python train.py --horizontal_flip=true --bias="qkv" --parallel_block=false --moe="top_k" --label_smoothing=0.2 --optimizer="normuon" --nesterov=true --adamw_lr_other_params=0.0022
Rows from expert 4 of block 6, named by matrix and row number. Rows with one number belong to one neuron. Each number is 500 + 40 x the weight over the matrix's rms, rounded and kept within 0 to 999. All counts start at 0. Numbers have three digits each.
# up: expert up (model.blocks.6.mlp.up, 8x256x256), inputs 0-255
# down: expert down (model.blocks.6.mlp.down, 8x256x256, transposed), outputs 0-255
up.81:475537470449483420497494529428495501540522552548518469551499477557545523540472571491587521510542489606521483462523465572571489554492545560469560534549460479560481531482497434504600451478524472478584508510538522515509530482508481464494523506536414471502532538486478479483550531498439511546494499486551538540493520513492554554529497528415538534510543517445468503505604536590500500453486498486451475505480510539531476568463551573470495423462489541569525599529483551503543551473518482481527432493512514474522534513482480552452579478470504373483478513464531552524516531528527500534461436536545548502425391497436531543523505480424470428529523551453508481484548497488511501372504519480507485469509445565459532499432462557539491449479543470482431530481496485522493449514558497
down.81:479479479560524576575480492563541483535561439528425559482468463536489476489526497504526562509488474467409531402523480464419506429544546493472450472498530501449457514479574552483509446500584534460487547453543456518544526463506506529491477513450510529506446470508398566531516427502511420519516503497511495470464491560546513486485555466551504459459502474516495447512518455417469430538561528533482588447443488437478507504565480525525453522490472449525592448452479459492531496493436519461482515492445469475486448474502489513498466509518514559544570426532505493508430589480471474532474551466438565533517600455579417493502472528468548468448518550523521491472497462484462497522534517439463501507490487511432486491466570461523460508523493448464473506519514537477486500533505474
up.82:503576454490526546573499451427515525535571533510463506577489488401511461474472532483533429547543479533469413498491537521499548566500507404450502539451490572512498459518486520522477450435517463415516461448511500460510482436529502565492501456493470502545469481468488539538551488539485534481436563449448471545539485533493520425450565507467500508504463456444566499507546492474473581498459461510543482539490499527407490522450517466455521492525481451474588518515495515527478545423407525512580536510505444471562495584553465520469481533432535416523478488505584529551454510427511489497501526497490507482429549525490519449527487472514471459480550493556505507506480552495500463454571548550497502453534520456504478463414489555497401517522484478483558495512519564519496533440482533
down.82:488542543509551474443485543481494611575419458487517544508474464523471497511467554447514386472513537475510484375534519443495478467480483474548502480429500509553494511482552503513485470483503540513501541485521599421518530494435490489487489469580491550553458464463466510477434464490471480493533480501531558466427537424485434501517413507509530465512532491528516522417489536454519485420612499466514499522557494476548475452527515465493434446479522489511546485496497517471471517491568484525404490417503565504496577471572451508498470486504494464510544449574483440529548533560524494512486551553505475522531550555544428453458498496452486550500507432497613461502543483507400447472504488517476478445493509544468518521514524437509483472488462441488451588495548516509445436537531581
up.83:488420490499523544455556481545521518582497511450457484557526553468468435506507482466458474461517487478500470465456506462490486508549496496512555484485439509502439454475479513435511496470446481524558492441552464449540438452523480502496471488433595509491482433556487491459542436486564454558537538493454425537478483536480517509517470462461491447515464477508480519493524457442434548526520476554580537555461539497476562486521463473508552472499457549488480530462515562517528570502543522527577459486467501462548425466510488472503557510506516485549485511501478490522470544558544424485442512486464472531500481491510507534468572495586581521494507421576544521543498478561517501464608458559447453545525482465558537486531516465571562429507497478472519401476561491530547458544490448
down.83:495514539520491488459570590458505564473507507548547528538511505486581493503509518581475453510452477540481550473534422454598437530435460551479514583528539562453490522526489478544587415471455576529451465494460554531481523525579472519479494490561539458506498591461529502580545502461429529447560510556505480384485457487476532410515509521483476486464485508498520564471468381587498518498536476470534539456484499471515431516550487503524506488485521488467444578482564492525517615526490493487472490481547539517570529472461485560515497481474454491539486465476479451536513486505517479597481487482510524460484467514461532544499473560487493504555457506502483463557508506551434394565504441441562485517460474528448462499494496529453530540493547576504543506537458537496465539553596494
up.84:542540549512544522441442491524484487483516500543479497521547474444539591510503472487541458440532471471469457553497515515526438448512514456484486496445495552525464506508513547457498525501459492561545565538450512517498560443527447495594445507501571528469540475535493490479496477474591455539523527457468467466507469508580495540499452492520457622519531483536552551479462517536415534457447567527483398520536488548478501515479490526505581474538528461514506553514484493493538516497488492555468542507502439466439518491473420454539516511560455528457462506547465408479488524500467462522542504528501490460500486560510513510517504482466511480430465502484470485467540499449536544487474470555516470534489505469504475509470499523500484475531505460496465535480495469517598495495506496
down.84:512445499448456452500536431514550516509497502484517551472457515518462454532524481542479430530467532454531514510484513574479586513543460548520477455556539437534505471478542443516512489427481502465518490491466471440568429504504544503486518499486452468483484495490507495433461525517499528494451489578500504517544489469513476493483520439494485406521456562521547484536523468435536489519494486551504550468459545492463455527489498483457446525455470575469528418412511548524472553526494565408491472452481543534492426499439519539528496492532528464528542434523458568551500536518497497483507541527506490442560538502537509505493497460473479533522441503461575486526491417586450458523562535505478518485471449545486535520458472530526543453458486491597450563491445473504500509540473466
up.85:503550474470561518470534567615492462554553542465460436492523499489530525520433595515496417430538470477531474437467571471532506543501483527411455450408507485548488513447566500483515553481481441520561557542486533481549516510479454466501541502496450434502442586496501517479479481439554462474500535528545502493479515504506559504534457516463506527522489450418436493502472439418448492471521510492450508557473485518523604534471459481543558496573539426517409394535560555532524456549500461493414556533608536557518516550496521534500512518429435421492510555541494453468448520466482490481476475485446456458477491487480496452505435432549452435506533477439528540478469488479488542531473479500500517562479470439538450541579508546499566517487557497566464528446481421427448492497497609
down.85:566499550578486481509501468604528488504451442575547519553484529561520487448507580446526498525491582515563519531423477486539475520500498553531503505529483465429473486566475495516555474501481495534486487472505476465509468505548424577527465505509517526559511419551536513523536501444466490523560442446447437514502550516519504449558538528528537415494530521520539486514513576463546529492499489458577491537472466520484481521570577560484438528435470555484591567418498516482499511553519584481512463492516479498484545451563477504489495479541561564500442513494450480526491506554570498521520406499565452488453514435513491479561451486432471570509494466536538532552473529565525493499512512441451490473498489596454552459485495428482477508430412533479484545585521540541540511515462452
up.86:514490538513484573463429472510518494569476530515440554541580516521491518498450609553559553426552473500516538497467449487508511445470469451483523551452449474497559501540453566566485443535410513499456516552492424526515588461524559469485507512498496493448441476472525448487478465562529459453519546529529428515544518611496561536536423479455461611459504471520494528402565575470480490566522569483507491538479494442458568485449445383550469494494435499503460470595467482420545475431539553557477492554500514500508546518608427458558431441479459543447486493470455392425468514468544542515454527568505453537499508461443442547482468480412569559579510532448464470563419579552522463505460594509496473487509467437478467547497540448578478496540450426485470570517429481494536408598506491
down.86:489503497555561580466588539502488548500408488435542484475506530569600548480485497529531532501496554484366624539559600574478451512472537530472519514555512441424428500500458412502457585524439444533426437468474580538506503523503517474526502518442556464485485429565472502524504497525494488504486479471468496452535540439494463562492407372526527490489501563494587511559482445550518461466491458539425598560482553474509539507467476471438435523500425485557540611520458532524492509515573533446480614468508445494472511582519527528529550547544508542478569433585499480557495576533483526437529549461566489455480495561455510469503466462485529561586573464531480489536491528444524497469499440488472565439576451559565512450517585504415527427456390544490512522486473466564583569438543473
up.87:468523514483491445455493495496470497515514540543579466499436569491544498535526441467477521505554494494488595503492531514486422477466527555499524505475503492491449567507522596558495447438430468447504523480501531565453517524500369439490465494506491510542520544466520476476481494506531454466494465497543587600438523474527543517444443588517533521494471490473506562541467542512460498516496533502562493471450516515547517548482474533438468537525520533497514468424465512580475482481456539499501561519496475508478522515482523485552459452488511552503523450490427517516485518517423441506550475526496539468487565445437580587516485518547488517434498548505585541486481526512479507565546506560460511489500501476453459467464470488542472437481502434456455490500443453518518507583531452
down.87:518389494499500453503547562524500486496504475469505509570430463522563467492478581526546467501472446500480497482485444466525539411546552528533446441461522439508532481559475522503450464552499448427499500532583530490532483495410502504523491476548472500409447442523512494490552534551542448480503492540550490533517477470507467545479464439452446463442490548504508470565569441543548472510482523497592497533478501568534464426471416545473493472491520419458514518524582568527511512500495485499541550561462512515522401466474538514465532558439527442448458528499523554458525475479499527480474454468499475460567526523480531459510518455539523418522436511475502477490496458560479470502546471482506528522536488575494509493456569456514484507544546575478478503505515496492465449408435483
up.88:509481426490559538555400474530522503545493497489502534434596506465532592516461496488483464456527507534532509437491440449466455531563457484497488610511541448527573496468439474498505508509482470517526468481481548457498551520471484522478493501420447512481467475560529551475513547517448541532462493505385498587456511483551441483470557522551540454422539487458557452456433557524452468569523549516402494518544497523515388504471530508464548550487525508540444568536514492510479467501517453514423413485487561531416445548491491447538474582516581536497529433422476473479536526508541533503629493534432450487536498533541476441515541421476449553534472419513507462459504493481452485556517551448550553490472548476489582542508483402536460464508423451402579464462525447533553536585452498
down.88:382517539484515510384592457480537439471522532525514440497461440492547470507456490431452584443427573485413509589516452539521544516477562473463459523532472525465550460535533564555436581541446527483478498529525413454582442465454508447475492403542435498529494553525420506432474465521501449441462489606569483454466486468508559507496474494485442541409618497501448492496520527504484550497466499491453515598544441488534544563461475433480529503426494573477482472503413488471402530476513498487552464455529494473474494496499509463453512498468473509576578493474472482516502489537581543575529443435545451510579506491483516471532487538515566478413481476476505549490503528488557520563541440446492532535444500497493515412560503493508517540524501467450471417525500456493542459548470490
up.89:525468533468534464518528473457472517501487500456534489537509529491489406586530471411559484434539508492530535525530518417505468549522513467452423473577540561524489494492516482528563482520489533463452499505488434538508561444496518547426476546505504512580492475452485496478495551457496479478502481481466549433468539531571478489454527511510485486447508550515491495527501463466476507401468525476574577491526532567451450522467491559412542466513435532509421515540466484508483447528453501467416443471496490539519558481442582472535503519569558509601474486464511518485518567477495507524607467510563451506485483498545473500557517476469516581579511456451551502466524485555450475526555547510479524477541468524523470524516489500458536497514498496582465469485438523516435432528436505
down.89:534517509495473489541512545491472505457522445586435440456521456532557539512510507528496503442542509510485448526494517535479513457471537556493541578482483483503516498498495525505434550495493449532497466462483458466492480553489563493519527471548503453465486509454541470481564516482518529563451476485526495507464453451481474512492463525443602519526466467500454483441461544511511429525507514528453455482494520502545539493470562426474484590419466461452516465432542447527502513562526477486545540512549541426493479465504469494505505487487485516510453514538467526477503466524489551518424541485472540490440488474514494466489512479538607452476609587521490464544535557445512558501505505546533538548478540438480498470498436578490500513512451544465608450493534464532447442534538473
up.90:551524488559531487537464461531497501565459502451459456533502465565483510476510489500511472527502517513517486527471465506439494517484514566500454509492503520511572495475495453517596516550436438469551507564502526488530525505426552535513489514558543567458497463542470525527531535517476395531512501561499483466502496453520511478482499438445530464467514511402504530550470425501543535516579503474565553556561452402512493493462520504429455536436506444545529499568495531483564496525554464510493520446535524518496500509539458459515507440425477476515572562515507482465532501471452428481449515504532407425488544494459552459516506493500472534524511482497526452505522501409547555433510472493469375539536513444491430573531582535445601511557489490547507548483451482534507523510508505
down.90:439502513511505557552554617498533511560490495546498530489465466498493534542525493474437450533479564505482539468586460502442501487533536526553508436531535449518428518492510485550540498540512577467537481467562495528448520502547473553588540514515495469525479527511588527463409473529498470532523443441434525491485455515491490559532462487509487464485502533531478453497566534484501499490459556541543473534475456569420506466463586465534480475515492565498484528467488442479516513515529559490522563528513458444516540531412481546502528502506494489537496467484505492570492482524567568502570499429520542522514443511455442568463533472515490509484457513429472459518457426544529545538457431477526537484434491501472541448532424402503436534522471506449431472545501493450518484507494432
up.91:463524403514530538533467485508463572459467583508522421493574447491529534521504500475492520495544587544459441537479535439548548544460513467428521502456535483500461577478514504446563548465502527530441528536509437539481552568490507487496496553468435496550471408496457450452458492487515534494550514553574508576489450487493438520468485504486482562530491549543450529582512473529529525509536511419491524496451492470509483468480503508397541515454462459576467580444484522399502436512514459523489500501543539527444607473401466529545534490457532573500542502466536533552435467550471445423518519460494492515487470524477493446509464461584512501479556459498465471517464484506527525499475536527453472511558522427479478461527491544474464466456478469495504541495545524494469473467482523
down.91:542457569462524513520461527544580489497567489525518503527433503502454513507446474503463459470494494482526498464491467539429498491508529541521490456448435544567509488483459514525439548469577430526489465482547551516474387523526531520455495489485453508498485469509488544479532468558513439464529472462460481485463480527539537474538535476504520525503517524541524413548489541466495472461398513529512538521536491524553530509450447465490442439507511483454518456548521542494442537568526500470392471545518507483507509510502495547457368480550539489560495477531501516373438462542518613546528483414480494497536496434563521444453502492467549502494456492408594518481505523529444558472570513491507545514513496574502498537499435519587480505405466451432503541488475477484495467499503548
up.92:494468461569570524432472541465533436458528462494511567548461471495530498436448529520478504416510487501553547506484538494533436531441535444532469429515569530458536489458460534540597533533506532494479469528531448464551438493459518525554428432466524476581477536525469482446601445525479529463518601512524505509551439469460521473510576494539464532490512545440519539483463526469410384510528473473397441479476538509443541491477522536447500470557507522487441485591512484474480508577537466539520494537535498436476495555497505527501472503517446548463442489437545458523533595524508478425511478469477471464460606459543489446500478485463482486463560487489552411500471490508498468602458461545456517512357525486479495506482457457472482555596473475546503528475469514427507521555548436
down.92:550416532438512439497450487485507539544473506489484457515521478478569403558408635518476554460513461514511418464524495555440429505500503515432442475407413513526496489482538518394435493482492519497503456503508450463538464531524512496473497474426535464483518491525428495462494573480552507486455510459511436511428486568441504471488550464479503474488561452489489436385476523466526552466463559508523508476502553477464415506493560481538364508517499551491472430497460444476432496412553464506480524477500577447562484486597498495494502509514435641453504497564515536496493611503463477508542394601510542548539483537473512492574532422436487518536469472509472550462477455530538487519491525487474541514488448434544476549424426461479447464487499431461541617539474553508510517448558574
up.93:439468534542464439547458494476503577539447474596519491431499432555429531470567508517498514506591532501573474497478455543462503511447444487494463487457481509524560509413455535552508487571487504485499475523458443512371547458430526404469566472517472521581480462509527473495527572479525524466443397478484517490512488501540470577498479532482539555496457519526503513445491608532474479464471600504529505552499452560538521513531507555476463498446538555463485461478494483538494593523548553599496544531493486509490498464466558537542531532514544449398521523504523514449502490548468551455562499442526525442445486486506527507526441490487490457471457436476544524505482558489531465528419580530514505439453467476521480557529482510532554435476598476454551446491530513542458514482488504
down.93:509528522483522472507531513469419426495547583411471486540507551510520503458516563487556508513470546482493485503468549479537559456541516482501497546506532468466467551492460505415485546492444453512474521449486448445521490511539553561447478447465555552436427499481529448396530475484503480582470541577521557550533543430469552491468574460516471435493566459487456482533513489449564473537459450509541427535479536475568445501545499488462473520587541423541522551522526541418506487529479423489478487560524463495540452519497507473509501525506474480566473539524489491536455475464497504562486536524503486524498512519520514472518516548626453521480511545496497490528534551542581548537561467503478558506475484532519534441533440468499531497517478573466516473503463503478510505448424533
up.94:441545440548547514518494552533518542476489489544526548533497511508503509538511479476479457574540496457443490537512449478492453491471507443458604477506507537479385511492545556558469472527416444496487492512483478469509529473519511508423536542523480532489439461511511493525522530523532462512468530477502495517464503526451494543503516500445539474562534413496556461540522488460492522486496481362484462460438527589571584504452510524508553538488521511410503545555610495532578504568477461518521488472516427546516531534476459516492498584468493442489526503517478540583553434531495569473505485510515544488474460518546511478538496563539466466463442605545546489458462482585477587465545553492525540455488493528514489563503494489465446510524476533435528488497475574526567508564533549
down.94:542476608457450484478476473477539529488526540488553538451549500555508532484453481458497473530510588548472504475485484541428559496504554483436454461443490454457565538407514524480483543508631508513535507515553443483558475511462486534567453479439501452462538458516495480490510425498454532520540567475492498498489480460520497503433543507602546475428468436508488469518534466557535451477515489573495576536527520498504453522482484466522487476547463481494571549504495521528503561522445523447457487501460528493451483505571505490490470525513563516512501519413532540475479495479505548555486565547552446464487444418532460488504547484490525543533526463478431518460542443536470485556545443504525596470515522478414524487445548535505460494496582459491508560470513430512439534462486507
up.95:472442497508518554493472512589489527479531471552567520513520439426506515514519550561520474560485459491506431499485512478521545460560609533529572500477524517533484517463450535536506493425510487473486556549482498477528462546544529554486497433484470512481420490527502487521462423477467540526499499515505579515465543537484483529497511462506463531479492556516504502488486459545441502453512491528535497556456492469514502527477551558517534514513545496484496519391473471507413495519542415467498510456563419475559531524446482476512454418433522451551539420509553491536555507532561532554460408539512532526470482546558514459465543496439494466464500416455482408535463575520475539520507608498511450521509555484533530496495574487476484501532418412436531467498448534448508467514564541
down.95:617496533489495475447521543450485431482450524437513464489542481545468522447524517498602558490481488527491476517538492509495491446517530501549454500503512571487514465558526486449468569537441492509467485509474485424433454493495455431462508594546465475544512506502476507470462567450557610452533502492480440489507490543487460536481541480559542367401563383492418463530500501533512484523493492516508462459569512498562481477527410495503502483453470530484461499503544532518543514438495570489453468486481542468492428515512459540571552496564543479555544527456474536471486397470531452514488514552449579476524520514505476486498485471475488524466453521570489466503479537512468433504533506537452549547474458485480449446461516507494441513507563447532548529487547549562601538492479472
up.96:495487474469489520501432553520490491527505472437511511444451557437527500500498455455456515466503484482469438470436486505446467464583556433555511518505542444504478567541573495606589400543505500494529486430462444489487425503502457515514555420486484470525499495490457530440553511461426522544476494523474496510443538468443479477559450453466435473453526459586435429510494545461451453498508506431477536509524519509523517512527427532529454549509473454445508488407512555515473514460578467493434463457485456456554449517482422492531490514495499480445512451528541538523539508534482515556467462466456447526482517559511530523524468476446503431578479408522458519525453541444494509469483539457456432513503475530508486501413550468502510480526584493510479542547487471495511558441558481
down.96:540512471526501541537520506466511554473488569496489466413422532475485515477524452557491568466471475473437522505526461541526571501544575414479495545504576510526570437520532469496472565521454560468496572505504431464510530495453474374511498513550521496476563512525507540522466488513445544484532467546526518492491406496467472473496504560539487520439510512512544529438522489506446499464561434547478480466526500531453475465539488441464488493565519523524431473566514481572483477428459435462541508456510474449507509543489485496458482484499429520485493479558457517456489526544551454502468414539529529483486499475512487544471460575427494498546525516459543502505550471467496465470496515564451490543487529495482496559513503492469566519478460528523496515476507534410508498473449547
up.97:524455471593479488519507442507528456543472481483461486504460510446540538530494535497452519521482466460495458501518459489557511505549476461515558512515498494551472509502491536537505433443496454533444521466512483511496468494420530513426533475547488540493506550557533424503568470547431487526461527526553454508536414466548482482461535442493556490457495534477504536496560559454575450557499560490498553534509430562523525543459506526584466486482468557467521495472506497519454436505502492573524600450510481507500424453518492551516472545487433444578456581431493472519477459514510426476472492498542452508489417497538583477596548478438438461487505459487568532525563491550565496521524523432494518560558487527469501493523497492457525373488496513537457481508439451488477473501510463
down.97:498526496528492453483484461544489543442479496555541465475481453566408504504494513488508465488545501608462530538482528469431518546427454505542449473502495458447512506514530501516513486585514449503475466479562521528462489442518440530484499465465513439555478465536493480528454507572529496511516553451471465548522471558504478462494478468622514501535555480514527537504523493457415475422488466486587438570452536447488443529540488427493474500506540490494502565509486481570492467508505549523471469551428450554547479583528470476521466416503479499440536501511468484488484528445532522524482484510546534436518440486530375509507504535576435495505513531506466524539502521527464536522445432537582454490493430552522462439504470490525456497544496491473546533561483576482442511452470489
up.98:556549447483475472447479528531488495471485518492562483588445411521513414495582520539539503517456440530469515447482438423628371502490567545423439523490419500501468577455552559511561497602406497466482467536558521406468516519504475404597514501515497560561445546478483546485522495436525484489454521508544537473462627563550500529481522488497553550491531515466556491531511495564543433492523530472488523467500565560512450558472519576568477587490532449457471510534554537498569526525529433536359538539541548503494490510446489537499460470523528507513479450471428487508611489491492542558534473460568447507557504411449450469484523509454553524461603646468475497443542578461466531506538458461412495562478542473553510485433427456526416424461557494540462553500465523439507512513453449
down.98:366396459502513496465560442514498495523505457453470516600491449504400374563433591590529495475587585461495444483516558521437480419564519485574519494526576496428477530555440599467538519506498467497524479450522386590552528520500508514524523502544461490485530352549483500609515591474510427493478495504547522554369578482502402556530472479464484493487466480525515547465420460519429458538569510546531518493511414487508492503452521539539491515487523438651535457442510475543446498544504555469462549470435474571529481574481454505452475426490514401523519502454550487511520498534477484466492540523496507549508576586472547538456518499558498398495510465495470434491499523402522474430560559404504501538588468513477651521464549543559511471530526499501529436433493549442507531491478476
up.99:478489418521543512547460428493429501512506469541507513493519516493486537469536461436491526486455493481523512481457460452587498510535598498441478478479415518468475506509493541578497510432454551520480505574457509450445506507485450524492487536478548523512455515436541514488497446581502506521486441408528541415421541527466526571453489487520505481516514461533450490525505511482423531423475497426544544530525507460514517395527553589493504531510470510569466491510472482454520462496472436512552479495457450414500525460515450529572427538501473556497578534527490466497516550480400473449496525509497536480545461475545513522479458465545504537528479452455500487500516509477554543540536494501526475513537488539492529451447507453495516467517517517420532488454510453470536520570528513
down.99:513505542492384499474525559485407453496512532508515488445471475526507497482404529494507437563474515459443505484587480569446471548516488518548488532480508447507507459556539489532436525516499472536369509481529450443521474536545485437509471509440483441483512532449463500522462508478488443525510531475537463550590494504533479488549524429500533532494464494502541486523536468553484510531530576507544456493491484517464495558442501468533528508486473552468538536515457517504484523557445574496421488536495460569511485562455515519579550535444541399498435467489479493482517439529536454568511451449468524521501488472500482488496462443523427533447476493465495484504503518531447412442469512464516497492571493533511467545476500546440512541478480463621535493575494523487495521457551462
up.100:517548516506484492514581570493567452555502495541517497491503531483522494494543479548533457499565506474432506454515562441464492583530577500497461476482503493487523437536501456547530535514541521521497460555547496519499475490577508530534540560530474435538479460548525575490423483510511527531503543430489561534545487467490498510548490490474483513530480531415502523486471530474495537484485447548438491473523481452501458591511584471453508458501448492539514498532452517509479540441499527526470501452483452499510440491489488434558497459596493467492496467484589520482549426542528465489536531512505434523505510452494546436533467511505428470480470419407520538450470469529559534462497587545499531471507484460512486504552516529395508544522499504472515481496518476491504482476428554
down.100:522439480510554522442500444548510475505461468466479522479464457511482490510461496507489484463493479493535501567467512477461480445414513483477477466529493496492455536500488454457534450496517488482487562502631535579505445519467458481508518502563518535498470462568496487481484479517515473471491469455432483454506452548443522462477522487497501505508519447530447521514536533539481472546538551569465535474509461509460513506498465439535482574502451550530487489510611494534485537521580449525512533451466510517489558504509467431513437567462491445486452493506425517498543502440492509524506566589488503419497482460564454527474573535501513524559402526516573500489522518496481498445435491485540520480407511494478423484500578463548527471459536470467437531492550562493422481473521522
up.101:503559562465513460470467542520440479552524489497470544472489451516456488443550498557558514483547499475533481527547506520525415478605505450525518617509500521511450491451541514499523533565478512448521468544516450488470554490567514452488487521514512462429474490437565459473493482503450492484505461599476497430479532513551475520517503479524501488438484525440405504446527500495459490477441551483524493504483507591537469525510518501458500400430510524391483501576543524476391457457469443557521486462469532401469483507411547541524488469514548550502508534437492433498493445486547462589412522474544518458586530425504560484513503479483471460488484462544459515477470423556497479545450511589485383520482527480431414527513538557431545524561403497513500472529591451470565441457598498
down.101:466449493477570460443513450430482532506513468519520420551505501471476477502537514484539503449486526445500449514440459546476490535461467483538452499499451507486531571503538545467452461531483511476453545473532593496473405551520496518580541411501518521508566572454534495521481485502455505536447461452469449495437552430494532538517555473443454517494516533454538503476546468487463455397519465505540461464519489621481474541504527479414487512490508516451553466533556491502484465504455540497523462528490481539496464475486525487543417522450483478558502465504555393453447498533496522392514554513522426484469570634553528571440428489479546537482529490498532399516503540473544502574481490468505596475477540566489533516527477547557486505494476590449441547517464472537468570505437438
up.102:504519527516510558531475450465521545563462514512527556494511472395498505459486449498484539513540520537527538441494559475461443500477521520462539496515579516458491478463584493475599542622546470534532515482440514483490532454521480457556523528465435499524510435431536506487501506514565546432568510499459549539515479468488533457522483534542431522469512500514481513460486513475475540483530530482506526554524483442552466454473503556508479458504523482412541512506444489482519489487520472500442498437511475486470519471412494471483537515471499539487567462487502478517488562496468564499478480443572529488484469537493511514499490579495472459433514498502499472490523577540438467526502499517424435462459529535466455518512444485570538463460516457580501525438587502547552472529515515
down.102:486505456488515472571513510489533459470555490499544477484549494530522495538478503492504539458496461395495435499483398540514536500491508479479467454511487508579512530486434473445546532464445524555535577481504477479515508448524532441439521504525456532489568504551543466430527415482441537481559568539512529609459457511513471485522463495499571522506532402481464504459540536495492473487494471493498450507496511507496447499483456535517569533523462522484510575522488521490594481429526563489524490589519496583474514485498535512498532504518493491497507491552473494471486561500561492461406501471483494558430542504541474454522547509541549506563563534529613579539430505499500480470525528554443492502450528504491544474460499514481525459412506487520536477478468454531488509385540445
up.103:472517535460541473495522501506544516521476607523535494445493487481510454530475507508447423529530510515440453544484598554506492532560527544468467504509505503495507488483522563421475536441460532491492500504404517478515483573507486530481469510421492532519508494465386503440562496537431483494505458514457432555525483494573525522533458539505499619465448507485476489562549479514544461436493493493481539534518606481511496469506542427440542484469576525462523514492462484423542507466483574505487494495486470478516604539474511507484440551438470506451504543516487524439428564462441502494520507486485420513528564601471456433512499496420529515529466554542478486513477553471530439499416466533512464469536508520482501514509534565520494540445611541505487476516553537471514483467458477
down.103:524480443469451488529488524513482483432551447459458498527565456484480489486490467504488479510533446440485493453499570463471536472498489552479568407486523459534550537513444435484496466493440464514445440592502534469476534487564499522545507469520497499474471456431502479500481475501504434442433507579551559505535472489488472543482516493487525512591528504460490534484525552521522510490518517481567446540421593546521525525489600497469403358488509510434541514545463517525507499469465536461529469425489555483546526495534538527451576511495595474549587518470560424517553496543510566512567482441485515486482469557558493553546495502542449457515512503499510474479592523526463546427539535509503602499459453537518500542400442478530482470542432448526421447537577442520445457450513504
up.104:522514490431449462487466508565536454478540533554508529463523532486445521507540518460533533507528486481481437511540511531420491525471519476508447501460433476599439515467537483490521486546509471530522435472488449518485484519537513463500486492479541472501503490532439492506515528490542487511395531413470498537589477457484537483502525490509512482438515451447496441503571467480424428553525501470459531475542494508546541436506475522479499522441545514554476448559513556509535518590498431428433490507503538563542505532524540520584535480431449427438493456462457534530489482415424492560502560525444550532498445477503461543494528461465499502498488517526477438490523473475475522472467453414559467509475486536441531506528483498501549548531470493466567547498566541549563523494525427
down.104:447517512441565515461501474451489492526529540530535523507476535474510631474494433444454502459479473459533538462452531515543553403548535448470542461513500511522496505539439504491484559527474492540425503516478461559488481478480507519470452522506524472502495492486430510491490514470474471534554494482553476524482500566534504444424486467496471492484479506494509538520496475561527535358503500503433486474540459450512493545474563512451482488536444488474482559444491523509525546475496542460482509457525485480454470490499414561551480422456510521504479551491454458534422540458499491506454480559502426456525449578500525549524517501531464506456472433482500522531472428426565527554561585523506460510496483454495518447522487440529472478515464500521478433552451468477469435571484491
up.105:571453461462487536571521519438502487510527492477487551514443538500527421449487444449566506531505504509467537525494552491520462441450499425467524557452563519455515483487502515520589524526527484578557506518563523535474504546447457456494568556507510537507471461486471413498532482493485495472523496446462511454472488552496513474422505509444496516433478433528476492502506553503435554468472551458522472500475483481540483526464531452567538484474478456459576512498477570502477514545532571505464522561553484504483516510514446498512497552534476510407527528553579456519457488527476563504468581496526532547512435518490509424509495575513466463484514487463502525568508517477459489503508465552490470445469517566464522466584460412478544505473505482418512521493615406498543442438462479
down.105:552528448530417510543511482550442503484481484521517419466568501407461474463433483554516460496520525498509490477553487530477499514544505456481452490463524451479455597510477484484477476537512467555542585435506470483505445460446502509549512516489461481524535570471490523537436490485474530532475519555537466560530524470493515536487520493475444527500488525418406489484590420493543493545506508507526534524497458552546477585463509497489491514546529458545452470547549483538566530515463419482521574501507545532455496418417496453446544520523481528542428462541431434465582503517615471504438497476550544488510519523484542483486501554466551545560444514490431516448525503515535538437460587513533491537519483520518521550538490500448447543450513486543478507461449397394463570488467528
up.106:533481534535469489470528530496446505566499540502441520472526500495527489525524497490524518458474467534526407516509435443541550495499459492412528537537492532512436480500460512495539471514538541520507555504441427526484469557554476542498500504534476427459503486462490490445534475482490564499482476547524480500521437466560547502515480484410460538520471521476469552447497444470462520540541585517540497510551531503498539485558496473478540538503515543496501461434476489476542473474550514508464492522531513518453494478465495500477459554492459450467505478537480537421442499529490484514488472530497495497482508486458544496494495486484459613487468573488426457518459541476531537545535521499536517483510464529496512559530522471445510512439538519489424509484575564577499475482509517
down.106:447478526486478475469509423421538491478515500605478462507458477470495528485525509465450470522493529498468526522481519460461524535526483457523526479503525512532490544534493464471496560488448407463504512440596554535509538543491507524533458514503571514622493479492514520535436572473489497455503530535546523491486473496508491519482489511543469524457506495543532473485477546535541504514494435486525501503417488486500469571539479515469490477486498510500424512531505513499527464476490484535499510468467422520541467534485508521480519496544526519523443517472514481511471529524512535517518573503483501558474439537502477487525473508450521501482501540518454437487523489494452502473435510465424502443507527525509475533504562513548545428547524448518496482490550484472529422453529481
up.107:478503456514480516499515535490553552448490489474461527529486506496502529462561455534496520502519515445476504458504504541494566523483588477522493514529532494440520564445525448457622512453533524552461466476452483486503524506562522427493524469451455535465481506579485528527478444463498421528510452522522473510467499462458472460571525467463528558575380442548538473496471555500518499552505471516507450481415489516428446530501482548512529496505515518531534538501485517502483457510504458496504537559488473477474564491550535503509473455530462472513490484464535452579477467637486549518492516478463516467472543476548532536580537512551499515506437506470419481536483562500482498489449413494502502516492400530547529483574467515539404499540456491497493534532421490521437516512521446
down.107:530467563492518538562438476503437465477541568537464542507502537594507454470473531502534510500552477490558537490456524498560453505515470548591466452429513491574517474561404527510424481565504470459517463569507492481566477470465482449522523571551523443549570493551516476425520509600526537538502569446462452482541540505553506490481468483471510436508543547468491642477480452517449470534483521507457628479499468451543563533469511485504550459593468407499455463541480528420500468485503498539472527466575581499567515526513472498469454564479466504476495477447519512442499526454426548502526455540542480518456472510522538459485515472456472432472522474480531516497556484482582518537544493505523564448500535539484501484425516489525501445460550501530559576502537494516610487509499575